config = dict(
    train_examples=39062,
    noise_aug=0.01,
    targets=['instrument'],
    num_classes=13,
    widths=[48, 96, 192],
    residual_init='scaled_by_depth',
    batch_size=64,
    lr_schedule='wsd',
    weight_decay=0.02,
)
Rows from block 12 of a small sound classifier, named by matrix and row number. Rows with one number belong to one channel. Each number is 200 + 30 x the weight over its row's rms, rounded and kept within 0 to 999. All counts start at 0.
After each channel's rows are labels from the 100 clips, of 14976, where the channel reaches its highest value: "responds to" is what is common among them. Only what is clearly more common there than usual is listed. The data: synthesized solo parts of chorales (CocoChorales). In brackets: how many of the 100.
# convs1: grouped (24 groups) 3x3 conv (model.blocks.12.convs.1.weight, 192x8x3x3), inputs within the group 0-7, a 3x3 kernel for each
# convs2: expand pointwise conv (model.blocks.12.convs.2.weight, 192x192x1x1, transposed), outputs 0-47

convs1.65,216,182,204,181,248,180,168,151,208,219,218,175,180,218,179,199,219,194,171,217,175,234,187,241,225,216,169,199,209,180,222,184,200,160,197,187,217,225,168,203,180,191,195,171,179,175,275,203,200,155,166,224,330,216,199,175,181,246,286,246,193,194,189,191,197,193,203,173,223,205,204,213
convs2.65,154,191,195,227,246,172,185,191,215,213,197,184,169,202,180,200,176,152,217,163,183,189,128,191,199,208,220,219,177,162,221,253,162,188,155,169,186,145,177,122,208,144,173,190,163,186,191,218
responds to: viola (80); note E4 (27)

convs1.54,150,307,178,195,141,215,172,257,177,198,175,184,183,154,201,183,283,206,179,199,194,197,160,222,235,226,160,161,209,180,201,215,218,216,141,202,198,161,182,221,169,218,198,236,218,222,194,206,202,213,193,189,181,209,173,140,192,196,216,245,212,160,200,199,165,208,208,157,207,199,227,185
convs2.54,154,207,180,170,224,141,184,183,142,172,208,204,249,238,199,253,200,182,193,194,202,176,207,204,177,179,209,194,202,169,208,199,245,166,167,229,183,228,180,162,210,197,233,136,196,171,163,163
responds to: oboe (80); note F#4 (46); note G#4 (38); note A#4 (32)

convs1.147,215,192,188,221,198,171,187,171,187,140,221,214,187,202,222,209,181,213,201,205,215,169,217,203,201,194,191,223,157,249,215,128,267,298,200,169,202,191,226,181,195,223,233,198,149,160,204,195,172,196,196,194,173,261,212,188,196,210,204,207,188,224,169,279,210,161,245,219,145,236,220,194
convs2.147,205,219,176,162,182,224,183,185,219,219,159,192,192,173,200,196,193,234,211,227,222,204,201,226,211,243,200,218,281,153,155,218,197,212,196,143,207,218,147,169,221,226,187,246,213,174,210,224
responds to: oboe (26)

convs1.165,224,200,212,201,182,205,230,220,190,207,172,180,217,247,228,176,191,209,195,227,176,207,193,200,206,201,227,176,228,137,166,191,189,187,150,147,187,175,184,144,204,212,153,167,194,224,199,159,198,147,205,168,146,200,159,172,197,195,205,219,238,258,209,248,207,242,237,272,260,192,173,143
convs2.165,261,190,186,165,195,168,165,219,272,190,166,250,227,218,176,202,191,250,192,231,207,190,184,212,187,195,186,171,209,182,182,212,192,147,185,154,153,143,194,220,185,166,218,252,199,235,260,237
responds to: oboe (72)

convs1.124,192,164,213,231,223,205,197,202,204,215,148,192,194,197,174,210,204,160,190,173,188,189,187,207,175,153,210,207,187,199,200,204,206,202,217,205,215,154,180,172,189,202,191,323,192,196,151,204,172,225,202,206,260,214,182,322,223,207,181,177,180,126,197,201,191,220,207,212,221,183,191,225
convs2.124,221,185,144,194,212,200,197,212,235,174,153,250,235,151,203,268,163,250,275,147,227,207,206,227,241,127,205,157,221,214,240,202,253,168,256,208,258,196,192,218,236,236,173,175,201,227,235,230
responds to: tuba (50)

convs1.134,181,209,182,187,213,172,214,180,179,217,220,191,209,207,230,244,180,243,224,167,178,231,213,201,213,292,214,161,184,231,245,197,239,198,199,221,184,250,229,188,205,228,228,212,195,168,193,180,174,200,222,254,274,211,178,163,178,180,175,201,178,173,210,262,182,221,210,236,228,227,291,203
convs2.134,190,281,212,212,248,191,199,179,234,204,207,212,176,185,233,193,173,253,211,184,152,228,181,193,154,167,170,148,99,194,249,170,176,224,224,222,167,250,228,247,208,263,253,158,206,197,177,162
responds to: tuba (100); note C#4 (43); note C4 (39); note B3 (33)

convs1.184,194,162,184,183,263,195,219,105,211,240,286,172,183,183,200,208,179,169,186,155,178,153,220,213,225,261,145,189,221,209,211,201,194,225,222,191,195,172,212,158,183,227,214,221,180,203,216,206,201,192,204,223,164,186,193,173,184,177,254,213,216,126,200,220,225,225,204,188,210,187,251,219
convs2.184,140,175,162,178,164,205,212,207,188,254,217,257,198,140,254,210,168,163,176,200,199,182,146,206,223,246,152,148,183,264,198,200,234,204,185,207,235,166,216,191,196,198,224,230,181,217,144,155
responds to: clarinet (50); viola (31); note G#4 (28); note D#4 (27)

convs1.45,201,157,189,206,262,175,200,229,195,202,142,179,177,275,225,217,191,179,208,241,177,214,225,189,194,102,168,198,168,200,242,169,187,204,238,196,214,227,225,225,164,186,233,219,212,231,195,184,200,260,221,205,161,184,206,112,204,204,205,186,171,197,178,194,220,194,161,199,185,197,246,227
convs2.45,269,254,170,146,174,180,208,176,177,141,199,256,181,170,249,189,226,156,214,203,154,237,203,228,206,250,220,184,176,174,202,229,240,168,186,173,206,202,223,174,163,200,196,171,256,225,250,151
responds to: flute (38)

convs1.98,178,139,188,190,192,210,171,185,206,211,188,206,187,234,226,191,187,175,186,239,174,194,181,184,175,122,200,231,256,203,159,173,179,193,244,190,196,135,185,223,180,169,195,303,204,210,153,153,174,152,181,218,224,222,180,173,189,180,180,178,206,210,214,209,239,180,194,241,201,187,135,193
convs2.98,163,186,197,199,201,208,235,196,231,197,189,230,195,211,237,228,192,185,195,221,183,174,230,210,162,230,191,182,165,190,227,196,274,238,176,244,177,200,184,208,164,140,216,158,170,206,197,146
responds to: trumpet (48); note F5 (44); note E5 (31); note F#5 (29)

convs1.131,207,225,171,258,165,162,232,205,157,211,173,227,171,162,261,159,160,248,212,197,179,184,198,188,191,151,233,198,191,238,152,208,215,181,169,222,227,217,189,201,181,231,209,198,205,142,194,214,188,180,227,179,196,249,254,193,186,216,257,195,243,224,211,181,204,175,190,154,215,143,184,263
convs2.131,167,175,184,148,162,181,250,206,183,228,208,187,197,201,192,144,212,174,158,208,179,197,199,169,221,173,197,241,190,144,205,224,233,219,226,195,227,178,266,136,161,163,219,221,181,163,233,196
responds to: tuba (88); note G#3 (28); note A#3 (26)

convs1.188,161,185,216,253,153,206,225,269,141,224,181,208,184,168,198,198,223,176,195,303,188,196,190,197,217,153,170,219,186,201,193,237,214,162,144,212,184,160,239,208,228,166,216,195,199,185,191,204,221,158,205,217,217,204,166,239,204,215,126,201,217,245,219,237,184,197,175,226,188,171,200,220
convs2.188,223,186,153,228,147,243,177,191,130,233,178,231,232,187,193,185,245,173,144,148,206,249,227,130,213,199,189,190,204,249,185,143,203,202,203,210,192,179,220,196,145,165,242,208,212,217,246,235
responds to: clarinet (74); note D#4 (40); note D4 (36)

convs1.75,202,185,209,202,202,196,228,179,178,276,222,148,219,267,142,302,194,164,153,177,219,184,177,216,124,225,239,198,181,219,214,203,169,189,215,189,189,203,204,216,198,208,238,178,195,203,197,199,169,196,204,169,178,220,193,177,254,225,227,149,253,199,178,201,193,196,236,189,200,159,215,202
convs2.75,250,199,209,260,190,213,236,226,226,231,163,169,202,214,203,178,205,156,198,177,148,188,161,209,174,168,172,165,158,175,193,195,186,199,207,229,228,250,162,228,257,192,177,230,240,168,183,174
responds to: double bass (47); cello (32)

convs1.72,207,238,217,200,154,209,180,218,211,175,252,212,201,160,166,188,243,217,235,117,249,218,201,199,202,191,163,219,178,196,192,198,217,200,212,192,207,207,190,177,201,211,222,313,179,234,166,204,189,170,226,209,162,247,231,235,178,189,176,201,174,213,193,167,259,195,217,250,205,187,144,224
convs2.72,211,195,251,227,178,206,204,181,168,181,236,214,194,196,193,254,191,184,195,185,248,173,155,184,192,164,224,216,135,194,174,144,226,172,221,208,183,242,165,178,202,187,209,191,218,207,150,228
responds to: double bass (65); note C#4 (32)

convs1.90,199,194,208,175,173,203,228,273,217,163,190,195,202,230,190,226,281,193,197,233,257,174,227,197,185,129,179,233,261,194,223,197,183,160,202,217,217,192,185,184,192,164,221,126,205,184,120,176,177,219,177,223,243,214,182,158,197,182,214,192,176,169,215,244,212,194,221,164,197,183,209,203
convs2.90,191,189,152,267,196,204,216,225,225,267,197,233,219,185,187,243,164,167,187,192,217,188,152,192,212,197,211,240,173,237,194,178,220,178,202,225,227,160,180,170,180,191,227,156,210,195,165,161
responds to: clarinet (68); note D#4 (31)

convs1.175,186,259,180,160,210,186,198,244,148,235,194,194,211,149,246,184,228,185,209,313,197,174,238,170,193,263,167,199,217,215,179,199,200,189,192,174,180,207,205,198,186,176,160,198,202,194,169,171,196,162,203,198,125,198,203,159,201,200,181,189,177,173,206,202,181,199,226,169,201,179,120,203
convs2.175,212,184,229,194,203,233,165,260,205,208,245,238,235,154,223,177,168,166,160,180,146,181,155,200,161,151,210,235,154,197,210,214,245,262,215,236,213,223,232,221,223,166,201,206,247,236,174,197
responds to: trombone (35); double bass (31)

convs1.88,219,214,165,206,205,181,150,228,199,186,200,164,172,180,196,224,141,221,147,204,226,201,132,246,224,153,235,199,210,171,193,196,215,192,174,221,208,168,192,231,234,156,200,144,194,180,156,193,212,289,137,161,176,196,204,184,215,185,186,188,156,252,202,216,190,188,197,210,198,236,194,147
convs2.88,160,192,244,184,252,204,176,169,219,173,200,225,202,188,241,181,193,233,158,209,170,242,265,254,165,166,218,237,178,229,220,208,202,186,202,206,153,178,280,153,180,167,216,184,200,199,264,253
responds to: bassoon (84); note A#3 (41); note G#3 (39); note C4 (39)

convs1.190,171,184,211,208,245,234,188,155,169,226,248,188,189,203,192,193,229,159,176,131,211,154,242,148,215,175,199,221,212,213,156,173,171,211,228,185,214,181,193,191,228,177,202,174,227,183,224,190,210,183,212,189,170,208,189,159,151,183,291,210,178,97,196,226,175,194,201,188,197,190,237,215
convs2.190,181,161,203,226,183,211,227,200,198,215,176,217,208,200,218,174,160,200,155,147,138,188,124,173,212,189,157,150,208,210,180,207,137,206,204,195,190,180,204,136,187,197,202,248,243,226,153,192
responds to: clarinet (55); viola (29); note D#4 (28)

convs1.80,173,185,216,199,181,217,193,190,193,266,199,150,248,200,156,219,220,207,269,204,170,308,204,178,231,229,217,182,193,211,202,199,219,167,199,194,167,197,220,137,211,264,203,166,235,189,204,219,209,195,197,263,199,182,190,193,203,170,187,233,176,257,208,238,178,232,214,201,234,229,217,185
convs2.80,208,205,199,203,242,183,158,192,195,144,231,242,201,162,250,206,224,151,165,202,172,147,199,183,173,132,204,218,163,208,195,193,172,230,201,237,155,161,176,170,174,187,156,154,191,206,194,177
responds to: flute (56); note F5 (30); note D#5 (30); note F#5 (27)

convs1.73,252,224,177,178,221,187,171,191,172,151,209,209,212,153,212,195,213,210,189,176,180,183,194,184,188,211,176,205,191,189,176,212,209,245,215,184,310,191,136,166,153,275,210,219,162,203,196,194,201,264,142,199,211,191,177,185,210,173,207,176,201,206,161,158,183,267,215,198,186,201,198,162
convs2.73,194,151,235,209,247,249,194,239,181,170,208,208,235,224,142,200,178,181,210,224,235,119,170,186,210,201,174,181,189,144,183,174,249,229,193,163,199,237,183,215,224,195,199,175,261,217,232,149
responds to: oboe (31); clarinet (27)

convs1.162,182,236,176,197,214,209,233,206,158,195,209,180,183,188,153,240,274,233,146,173,170,196,246,224,199,223,232,266,212,259,168,229,174,180,206,142,214,272,194,177,194,192,237,148,213,175,219,184,171,179,188,193,249,207,185,188,212,217,212,199,184,191,236,214,276,211,219,187,182,194,207,213
convs2.162,162,206,253,163,207,215,228,205,253,217,215,179,213,205,214,170,195,191,201,208,211,239,199,228,194,161,207,182,238,168,197,197,268,186,161,226,228,190,192,166,217,228,189,204,227,181,163,147
responds to: violin (48); clarinet (27); note F4 (26)

convs1.173,170,201,199,185,211,195,250,248,222,157,190,187,164,198,170,157,176,148,226,212,219,208,206,220,222,251,216,148,274,175,191,236,209,212,293,209,222,145,216,244,165,185,222,161,209,174,201,190,172,205,221,190,227,191,179,219,203,191,181,221,159,198,225,208,144,201,232,168,192,246,171,208
convs2.173,227,184,211,203,176,230,197,164,209,195,233,202,212,251,227,230,182,210,179,179,191,198,166,234,151,223,213,236,145,203,199,215,207,220,241,178,215,239,179,139,180,169,206,217,225,263,206,183
responds to: trombone (32)

convs1.164,195,251,197,178,174,204,190,177,184,211,193,171,221,162,179,178,316,236,157,160,192,215,217,174,197,226,234,212,296,193,169,191,188,186,146,200,200,206,209,223,104,192,199,199,161,189,198,190,213,171,234,187,175,170,180,230,204,206,202,188,214,183,211,176,206,195,209,216,193,218,230,162
convs2.164,193,186,174,202,222,218,190,219,126,153,225,224,213,176,206,177,192,187,238,187,221,215,217,185,197,164,227,209,195,161,149,163,190,193,135,238,241,217,214,148,163,236,226,250,227,191,194,181
responds to: violin (90); note A#4 (43); note F#4 (39); note G#4 (33)

convs1.84,195,186,171,209,209,175,185,291,208,198,167,201,187,176,199,175,184,188,239,211,192,195,201,144,164,198,185,192,220,193,186,161,167,204,208,158,187,314,200,192,202,203,188,167,202,179,210,235,196,239,167,169,244,210,167,256,183,211,222,215,186,162,185,191,155,167,199,159,192,229,130,212
convs2.84,195,185,241,243,169,165,221,293,228,229,121,258,180,187,173,184,187,209,202,207,174,156,255,231,212,176,166,141,196,221,161,183,215,173,213,145,186,230,161,120,176,197,164,204,174,191,166,207
responds to: clarinet (100); note C4 (44); note D#4 (38); note E4 (31)

convs1.104,224,148,162,181,196,217,177,219,182,139,301,193,182,180,184,231,151,174,202,164,185,168,190,165,200,267,220,175,195,200,210,158,178,178,210,204,174,258,218,215,155,202,194,197,215,176,174,202,196,193,176,180,177,205,185,276,173,175,237,195,198,154,202,222,155,185,161,236,208,187,192,184
convs2.104,172,171,214,163,268,215,158,187,192,224,155,190,201,194,167,158,178,219,162,201,246,153,180,200,235,188,219,217,228,204,217,192,159,246,182,201,221,257,214,215,184,167,189,210,211,182,171,187
responds to: trombone (54); flute (33)

convs1.109,201,240,213,196,175,214,167,189,213,166,182,261,202,145,187,165,309,181,185,206,189,191,221,180,224,154,179,198,175,197,187,209,193,206,155,245,188,309,257,219,152,176,173,179,179,221,151,193,210,177,206,195,224,195,191,167,211,186,229,196,194,243,201,200,196,206,183,183,215,216,194,205
convs2.109,197,264,213,207,165,229,189,218,231,234,137,188,177,271,229,140,182,210,188,196,209,182,196,198,162,271,204,215,197,182,211,226,260,233,167,139,200,215,187,234,204,186,174,216,132,218,206,178
responds to: trumpet (81); note F#5 (41); note F5 (36); note D#5 (27)

convs1.159,205,234,215,192,184,185,199,297,212,194,199,175,200,187,175,196,295,278,204,197,209,202,219,189,193,219,193,197,171,197,222,236,187,169,153,170,214,242,175,182,215,210,195,172,201,242,230,199,191,188,197,200,203,196,189,214,207,172,259,213,193,165,201,174,115,195,198,255,168,193,146,173
convs2.159,223,301,209,123,217,170,187,190,211,218,204,196,228,262,174,175,190,238,199,228,287,163,183,224,212,179,232,143,205,126,228,229,230,256,195,237,261,156,197,182,218,199,229,216,249,174,212,185
responds to: trumpet (52); note A5 (37); note G5 (29); note A#5 (25)

convs1.21,205,260,198,206,156,164,190,172,187,236,208,204,178,189,202,181,139,171,183,201,224,233,207,185,204,186,204,196,261,214,211,180,173,182,183,165,185,190,181,218,224,205,173,197,205,193,172,202,197,192,182,172,261,236,174,204,199,178,221,206,237,345,156,195,263,215,213,218,180,187,195,198
convs2.21,195,244,221,208,205,233,218,228,196,182,172,237,208,217,226,191,192,165,251,194,189,233,241,233,148,233,198,183,195,204,233,297,216,220,222,193,172,169,164,181,210,226,208,214,200,198,176,183
responds to: clarinet (40); note D#4 (34)

convs1.169,354,159,151,280,185,168,296,163,187,176,217,225,181,219,196,170,246,187,236,192,181,211,202,196,214,206,176,221,188,195,181,188,195,208,199,189,228,198,177,195,191,195,209,184,207,171,172,221,185,204,209,198,192,206,200,185,213,199,195,201,209,180,226,209,191,193,213,201,188,212,153,216
convs2.169,143,197,126,205,223,209,183,194,224,148,168,163,167,170,139,168,201,231,217,197,279,188,192,194,165,183,258,197,174,210,247,183,192,199,216,175,136,211,167,203,169,230,229,192,204,206,259,202
responds to: trombone (77); note C#4 (35); note D#4 (29)

convs1.133,195,165,225,183,211,226,197,204,181,224,186,218,173,177,201,156,148,210,224,271,166,204,261,205,208,201,192,198,191,173,204,217,184,188,218,183,194,202,211,204,201,240,180,173,211,247,238,197,193,199,223,212,151,193,216,172,174,168,193,202,211,179,219,179,343,166,188,204,227,167,142,223
convs2.133,245,202,212,178,227,209,187,198,198,197,191,244,168,202,204,194,266,224,191,251,212,136,222,262,131,150,266,181,127,155,218,169,260,177,241,212,208,238,173,226,160,245,251,235,141,179,209,195
responds to: tuba (98); note A#3 (30); note C4 (27); note G#3 (25)

convs1.148,215,186,204,211,166,200,227,197,203,202,190,157,202,190,181,192,185,214,202,143,221,173,163,223,177,136,239,192,179,212,202,151,212,193,159,179,188,306,155,160,220,197,177,157,201,257,164,181,183,220,178,174,241,191,187,295,158,193,226,193,227,209,233,201,227,211,197,204,187,209,183,181
convs2.148,228,190,193,176,227,188,158,235,170,146,206,178,198,195,198,226,246,210,159,250,201,228,207,196,218,194,177,207,157,244,227,278,213,238,135,196,233,178,184,200,217,134,178,166,201,186,201,215
responds to: trumpet (66); note E5 (27)

convs1.174,189,213,220,194,199,220,193,175,188,177,181,191,239,155,202,242,201,172,198,180,153,194,188,208,193,184,193,196,153,202,195,164,201,252,171,205,189,196,244,201,174,239,225,154,224,195,219,193,171,268,203,199,265,223,230,288,176,173,280,183,173,228,211,208,147,201,205,210,162,217,260,174
convs2.174,171,161,210,158,249,211,197,200,247,206,214,186,201,205,220,240,192,181,240,168,244,184,232,196,191,147,216,185,196,213,190,192,214,229,223,191,188,241,217,245,181,254,135,138,201,175,209,197
responds to: violin (96)

convs1.11,191,248,217,210,145,191,214,149,167,186,226,247,141,192,229,220,153,231,172,278,228,180,184,249,196,173,175,181,209,248,167,204,160,200,149,199,181,228,168,253,148,163,199,176,172,183,170,193,190,192,180,206,215,172,172,185,223,228,158,211,213,186,183,194,179,187,169,210,162,233,234,184
convs2.11,273,245,208,145,194,182,194,195,218,218,212,236,212,217,180,209,235,184,147,228,229,160,159,262,223,177,219,150,235,187,175,247,205,217,198,238,222,164,204,215,224,181,180,215,207,190,210,157
responds to: oboe (61)

convs1.156,213,160,217,181,254,188,213,154,199,204,191,185,189,177,178,186,285,228,213,145,222,202,195,189,182,200,176,209,143,180,209,215,190,181,154,217,176,192,184,206,190,193,185,204,176,199,152,215,208,200,180,193,238,214,151,289,194,206,143,198,190,311,192,182,242,215,206,179,187,202,191,188
convs2.156,218,140,202,219,198,165,205,213,161,172,147,238,154,172,181,202,189,235,243,192,175,186,201,171,195,196,222,211,167,184,197,207,187,219,125,172,186,212,156,230,170,205,280,193,189,200,200,232
responds to: violin (95); note C#5 (46); note F#4 (35)

convs1.83,162,195,229,195,196,211,201,161,218,218,252,158,247,196,171,207,244,153,259,217,121,269,202,127,233,216,140,194,186,222,181,218,187,191,180,215,202,174,254,167,212,174,183,162,221,211,207,205,189,186,204,191,212,189,210,197,183,207,182,235,194,201,192,175,207,167,162,222,217,267,223,161
convs2.83,177,184,159,223,260,204,110,172,201,105,140,173,184,210,230,225,179,181,248,229,185,154,229,233,219,248,184,145,202,195,221,175,181,213,187,206,197,237,213,168,173,224,211,211,205,208,177,187
responds to: flute (64); note D#5 (36); note F5 (35); note F#5 (32)

convs1.77,219,219,192,218,134,175,194,198,210,151,364,197,220,182,178,177,256,188,189,172,197,179,203,224,208,163,193,194,180,201,206,206,186,197,168,208,184,190,198,177,206,182,189,308,186,197,169,194,190,174,209,197,173,221,206,205,198,201,200,196,208,212,202,203,220,181,223,188,207,192,170,200
convs2.77,182,205,273,181,202,191,218,181,198,228,228,203,184,210,203,196,195,153,217,178,205,192,201,230,171,215,262,193,189,231,175,143,226,161,222,205,205,211,182,151,167,295,165,155,177,189,184,198
responds to: double bass (71); note A3 (27)

convs1.24,195,201,180,198,202,231,204,193,200,180,167,170,227,232,218,217,199,173,200,235,209,180,123,187,208,261,211,190,155,168,217,247,189,181,187,219,206,180,171,220,274,223,205,146,166,206,261,219,156,205,263,209,169,178,192,193,208,186,209,202,200,205,200,218,215,191,211,255,217,195,96,170
convs2.24,208,177,224,177,198,124,185,144,184,167,213,159,193,149,183,221,196,214,182,208,231,250,180,176,158,207,247,216,211,148,187,210,220,205,192,205,196,213,182,188,169,175,173,203,236,231,220,175
responds to: double bass (63); note G3 (35); note A3 (32)

convs1.34,212,174,217,206,189,197,204,184,217,156,157,227,190,193,194,208,271,169,188,194,215,190,211,191,175,240,229,210,195,181,190,224,206,242,302,172,236,212,210,210,200,198,169,103,266,174,228,197,206,216,191,237,163,196,238,132,217,189,197,155,191,200,204,184,175,161,199,177,212,169,174,210
convs2.34,155,194,207,215,210,194,188,207,195,246,163,196,226,245,177,201,240,183,190,151,215,177,231,173,180,183,185,165,190,277,209,217,212,223,194,205,210,173,179,190,149,190,278,153,144,187,229,172
responds to: note G3 (64); cello (64); note A3 (25)

convs1.137,216,178,165,202,238,154,258,303,202,209,180,186,166,177,193,195,240,189,191,192,176,196,199,172,204,199,191,216,251,197,200,165,204,145,151,191,183,171,205,209,240,205,182,190,217,172,208,157,236,255,174,217,205,174,234,251,192,183,184,233,177,129,187,178,157,240,214,204,171,205,163,194
convs2.137,198,221,231,232,212,255,191,161,174,179,168,224,203,192,191,190,160,206,195,185,209,225,226,206,186,232,225,204,211,206,205,160,151,175,188,151,182,218,197,136,211,169,146,161,199,213,163,205
responds to: trombone (33); note D#4 (29)

convs1.115,185,208,153,192,244,245,201,126,246,213,162,170,196,214,209,188,197,217,207,255,187,221,192,183,204,181,196,183,151,155,182,193,193,229,251,203,216,155,209,215,248,226,183,166,184,184,231,186,211,176,224,204,208,178,151,227,199,173,186,188,213,169,168,220,294,234,174,225,197,197,128,173
convs2.115,206,192,175,187,196,244,163,190,249,210,199,183,220,216,214,234,230,264,221,157,213,185,156,268,171,188,207,273,208,182,189,192,194,210,151,190,164,200,158,210,213,225,193,180,177,195,124,206
responds to: flute (54)

convs1.153,231,172,235,188,247,201,186,145,207,174,206,184,207,158,187,240,303,231,230,145,166,208,236,201,221,234,180,212,150,162,177,228,180,183,181,220,186,176,187,206,191,225,194,233,226,193,171,180,186,227,183,184,241,212,173,233,204,197,173,161,165,262,205,186,241,201,197,139,221,171,184,180
convs2.153,202,159,164,219,237,173,212,155,163,217,168,266,167,204,193,165,209,233,175,197,155,188,183,248,161,186,170,236,207,160,185,150,163,240,159,207,171,203,215,193,161,220,225,159,148,223,163,232
responds to: violin (67); note C#5 (31)

convs1.160,240,118,195,200,168,194,214,207,202,185,309,260,180,176,200,209,156,170,203,162,169,172,197,209,189,182,185,195,161,170,207,143,212,188,270,195,219,173,193,187,233,171,217,176,170,186,285,214,194,162,190,188,193,199,184,161,187,196,216,202,202,196,193,178,206,207,189,180,210,237,223,169
convs2.160,200,175,219,193,219,209,176,161,194,214,185,208,204,165,161,240,164,215,231,190,132,209,164,157,208,216,199,172,177,219,215,200,194,167,193,218,144,179,194,251,190,182,234,163,231,207,197,208
responds to: violin (84); note A#4 (48); note F#4 (39); note G#4 (28)

convs1.31,189,217,237,206,175,171,180,196,283,189,188,196,188,197,188,206,175,225,217,250,146,173,178,223,219,157,181,213,183,174,173,193,260,229,163,235,175,166,237,159,205,171,210,178,204,242,236,191,128,205,173,277,206,228,158,171,198,197,189,172,168,192,204,216,191,214,149,193,159,238,185,216
convs2.31,197,201,146,237,202,184,183,220,245,156,171,200,193,213,158,192,198,209,147,194,188,169,224,236,217,169,187,236,188,169,156,186,187,196,216,210,234,180,183,189,182,261,191,247,236,179,174,211
responds to: viola (74); note D#4 (40); note E4 (36); note D4 (29)

convs1.125,191,179,163,213,230,212,197,179,173,184,264,195,191,172,213,198,168,228,182,181,207,204,182,197,203,188,221,193,326,187,188,197,199,207,292,183,202,213,147,184,233,225,199,135,196,212,165,180,193,138,199,212,130,197,185,168,204,202,170,211,201,190,204,183,163,204,203,165,207,207,232,192
convs2.125,193,208,207,176,133,200,163,224,187,243,177,202,205,243,186,146,224,183,238,206,205,217,170,165,233,263,210,226,170,148,213,157,216,133,217,173,236,219,181,170,163,209,198,237,208,160,210,268
responds to: flute (73); note G5 (35); note F#5 (35); note E5 (27)

convs1.4,198,281,203,191,169,188,190,172,210,186,264,210,206,202,163,202,150,201,182,167,193,188,178,171,221,192,226,159,178,212,184,228,213,171,198,193,206,173,194,142,179,177,214,240,210,184,242,175,186,130,228,189,203,224,197,284,199,158,172,212,177,117,169,192,169,201,223,169,221,214,242,187
convs2.4,244,142,204,225,169,195,190,164,185,192,212,187,179,178,225,202,152,182,257,201,258,217,217,189,170,215,206,229,185,223,228,321,225,270,144,177,194,202,190,193,192,206,239,152,232,209,192,174
responds to: trumpet (73); note C#5 (38); note B4 (30); note D#5 (26)

convs1.107,183,182,197,183,192,207,198,167,211,171,154,249,241,159,191,154,257,180,161,222,183,182,205,209,200,165,246,205,226,186,215,225,179,200,185,258,152,183,279,186,168,212,158,232,230,189,293,156,214,205,185,247,178,206,209,191,201,260,192,174,177,222,191,212,227,203,191,198,201,226,198,166
convs2.107,151,199,217,158,183,196,184,251,198,196,201,236,200,173,214,248,195,244,176,156,244,187,216,268,205,255,174,224,150,195,191,194,170,219,190,162,168,195,226,210,190,180,215,196,209,219,207,175
responds to: flute (56); note G5 (27); note F5 (26)

convs1.14,194,230,159,204,195,204,214,251,199,177,168,209,209,225,271,194,270,152,210,171,171,217,267,222,199,100,222,204,172,170,164,252,218,203,212,206,186,173,193,193,168,214,248,179,186,168,184,195,200,154,162,227,166,204,167,259,217,193,174,219,181,198,196,194,196,178,178,196,192,172,172,204
convs2.14,178,182,217,214,228,197,219,176,208,140,221,255,211,161,175,261,172,207,150,206,235,232,229,217,181,190,204,179,259,197,172,202,149,229,179,199,173,194,208,219,193,176,186,175,158,231,216,197
responds to: oboe (50); viola (25)

convs1.8,197,179,192,191,191,192,199,151,198,233,179,205,191,226,203,203,196,206,195,180,219,237,193,174,182,111,252,215,187,232,198,191,176,181,199,215,198,152,191,200,185,194,181,192,203,215,278,216,197,182,213,219,248,144,185,204,232,200,224,178,216,227,195,194,201,212,218,208,192,181,348,180
convs2.8,196,215,192,187,214,210,227,239,217,188,169,268,178,239,215,232,183,221,214,184,173,217,231,221,184,177,208,216,195,183,241,194,196,224,174,173,218,193,134,186,206,167,148,178,164,154,180,216
responds to: clarinet (42); note F4 (25)

convs1.123,193,170,163,209,236,211,174,193,191,169,321,188,176,168,208,232,188,218,184,210,179,177,202,216,210,218,209,181,218,204,176,163,190,206,203,192,174,206,211,194,183,160,186,158,203,172,196,199,187,184,250,213,143,163,212,147,184,191,170,168,165,315,180,186,200,176,197,217,183,169,178,186
convs2.123,181,145,198,173,190,186,180,178,152,199,244,189,218,159,192,158,198,205,280,225,181,182,188,236,222,214,218,185,145,180,265,146,154,210,168,242,272,201,184,172,212,221,165,217,215,197,160,210
responds to: oboe (45); note C#5 (38); trumpet (37); note C5 (30)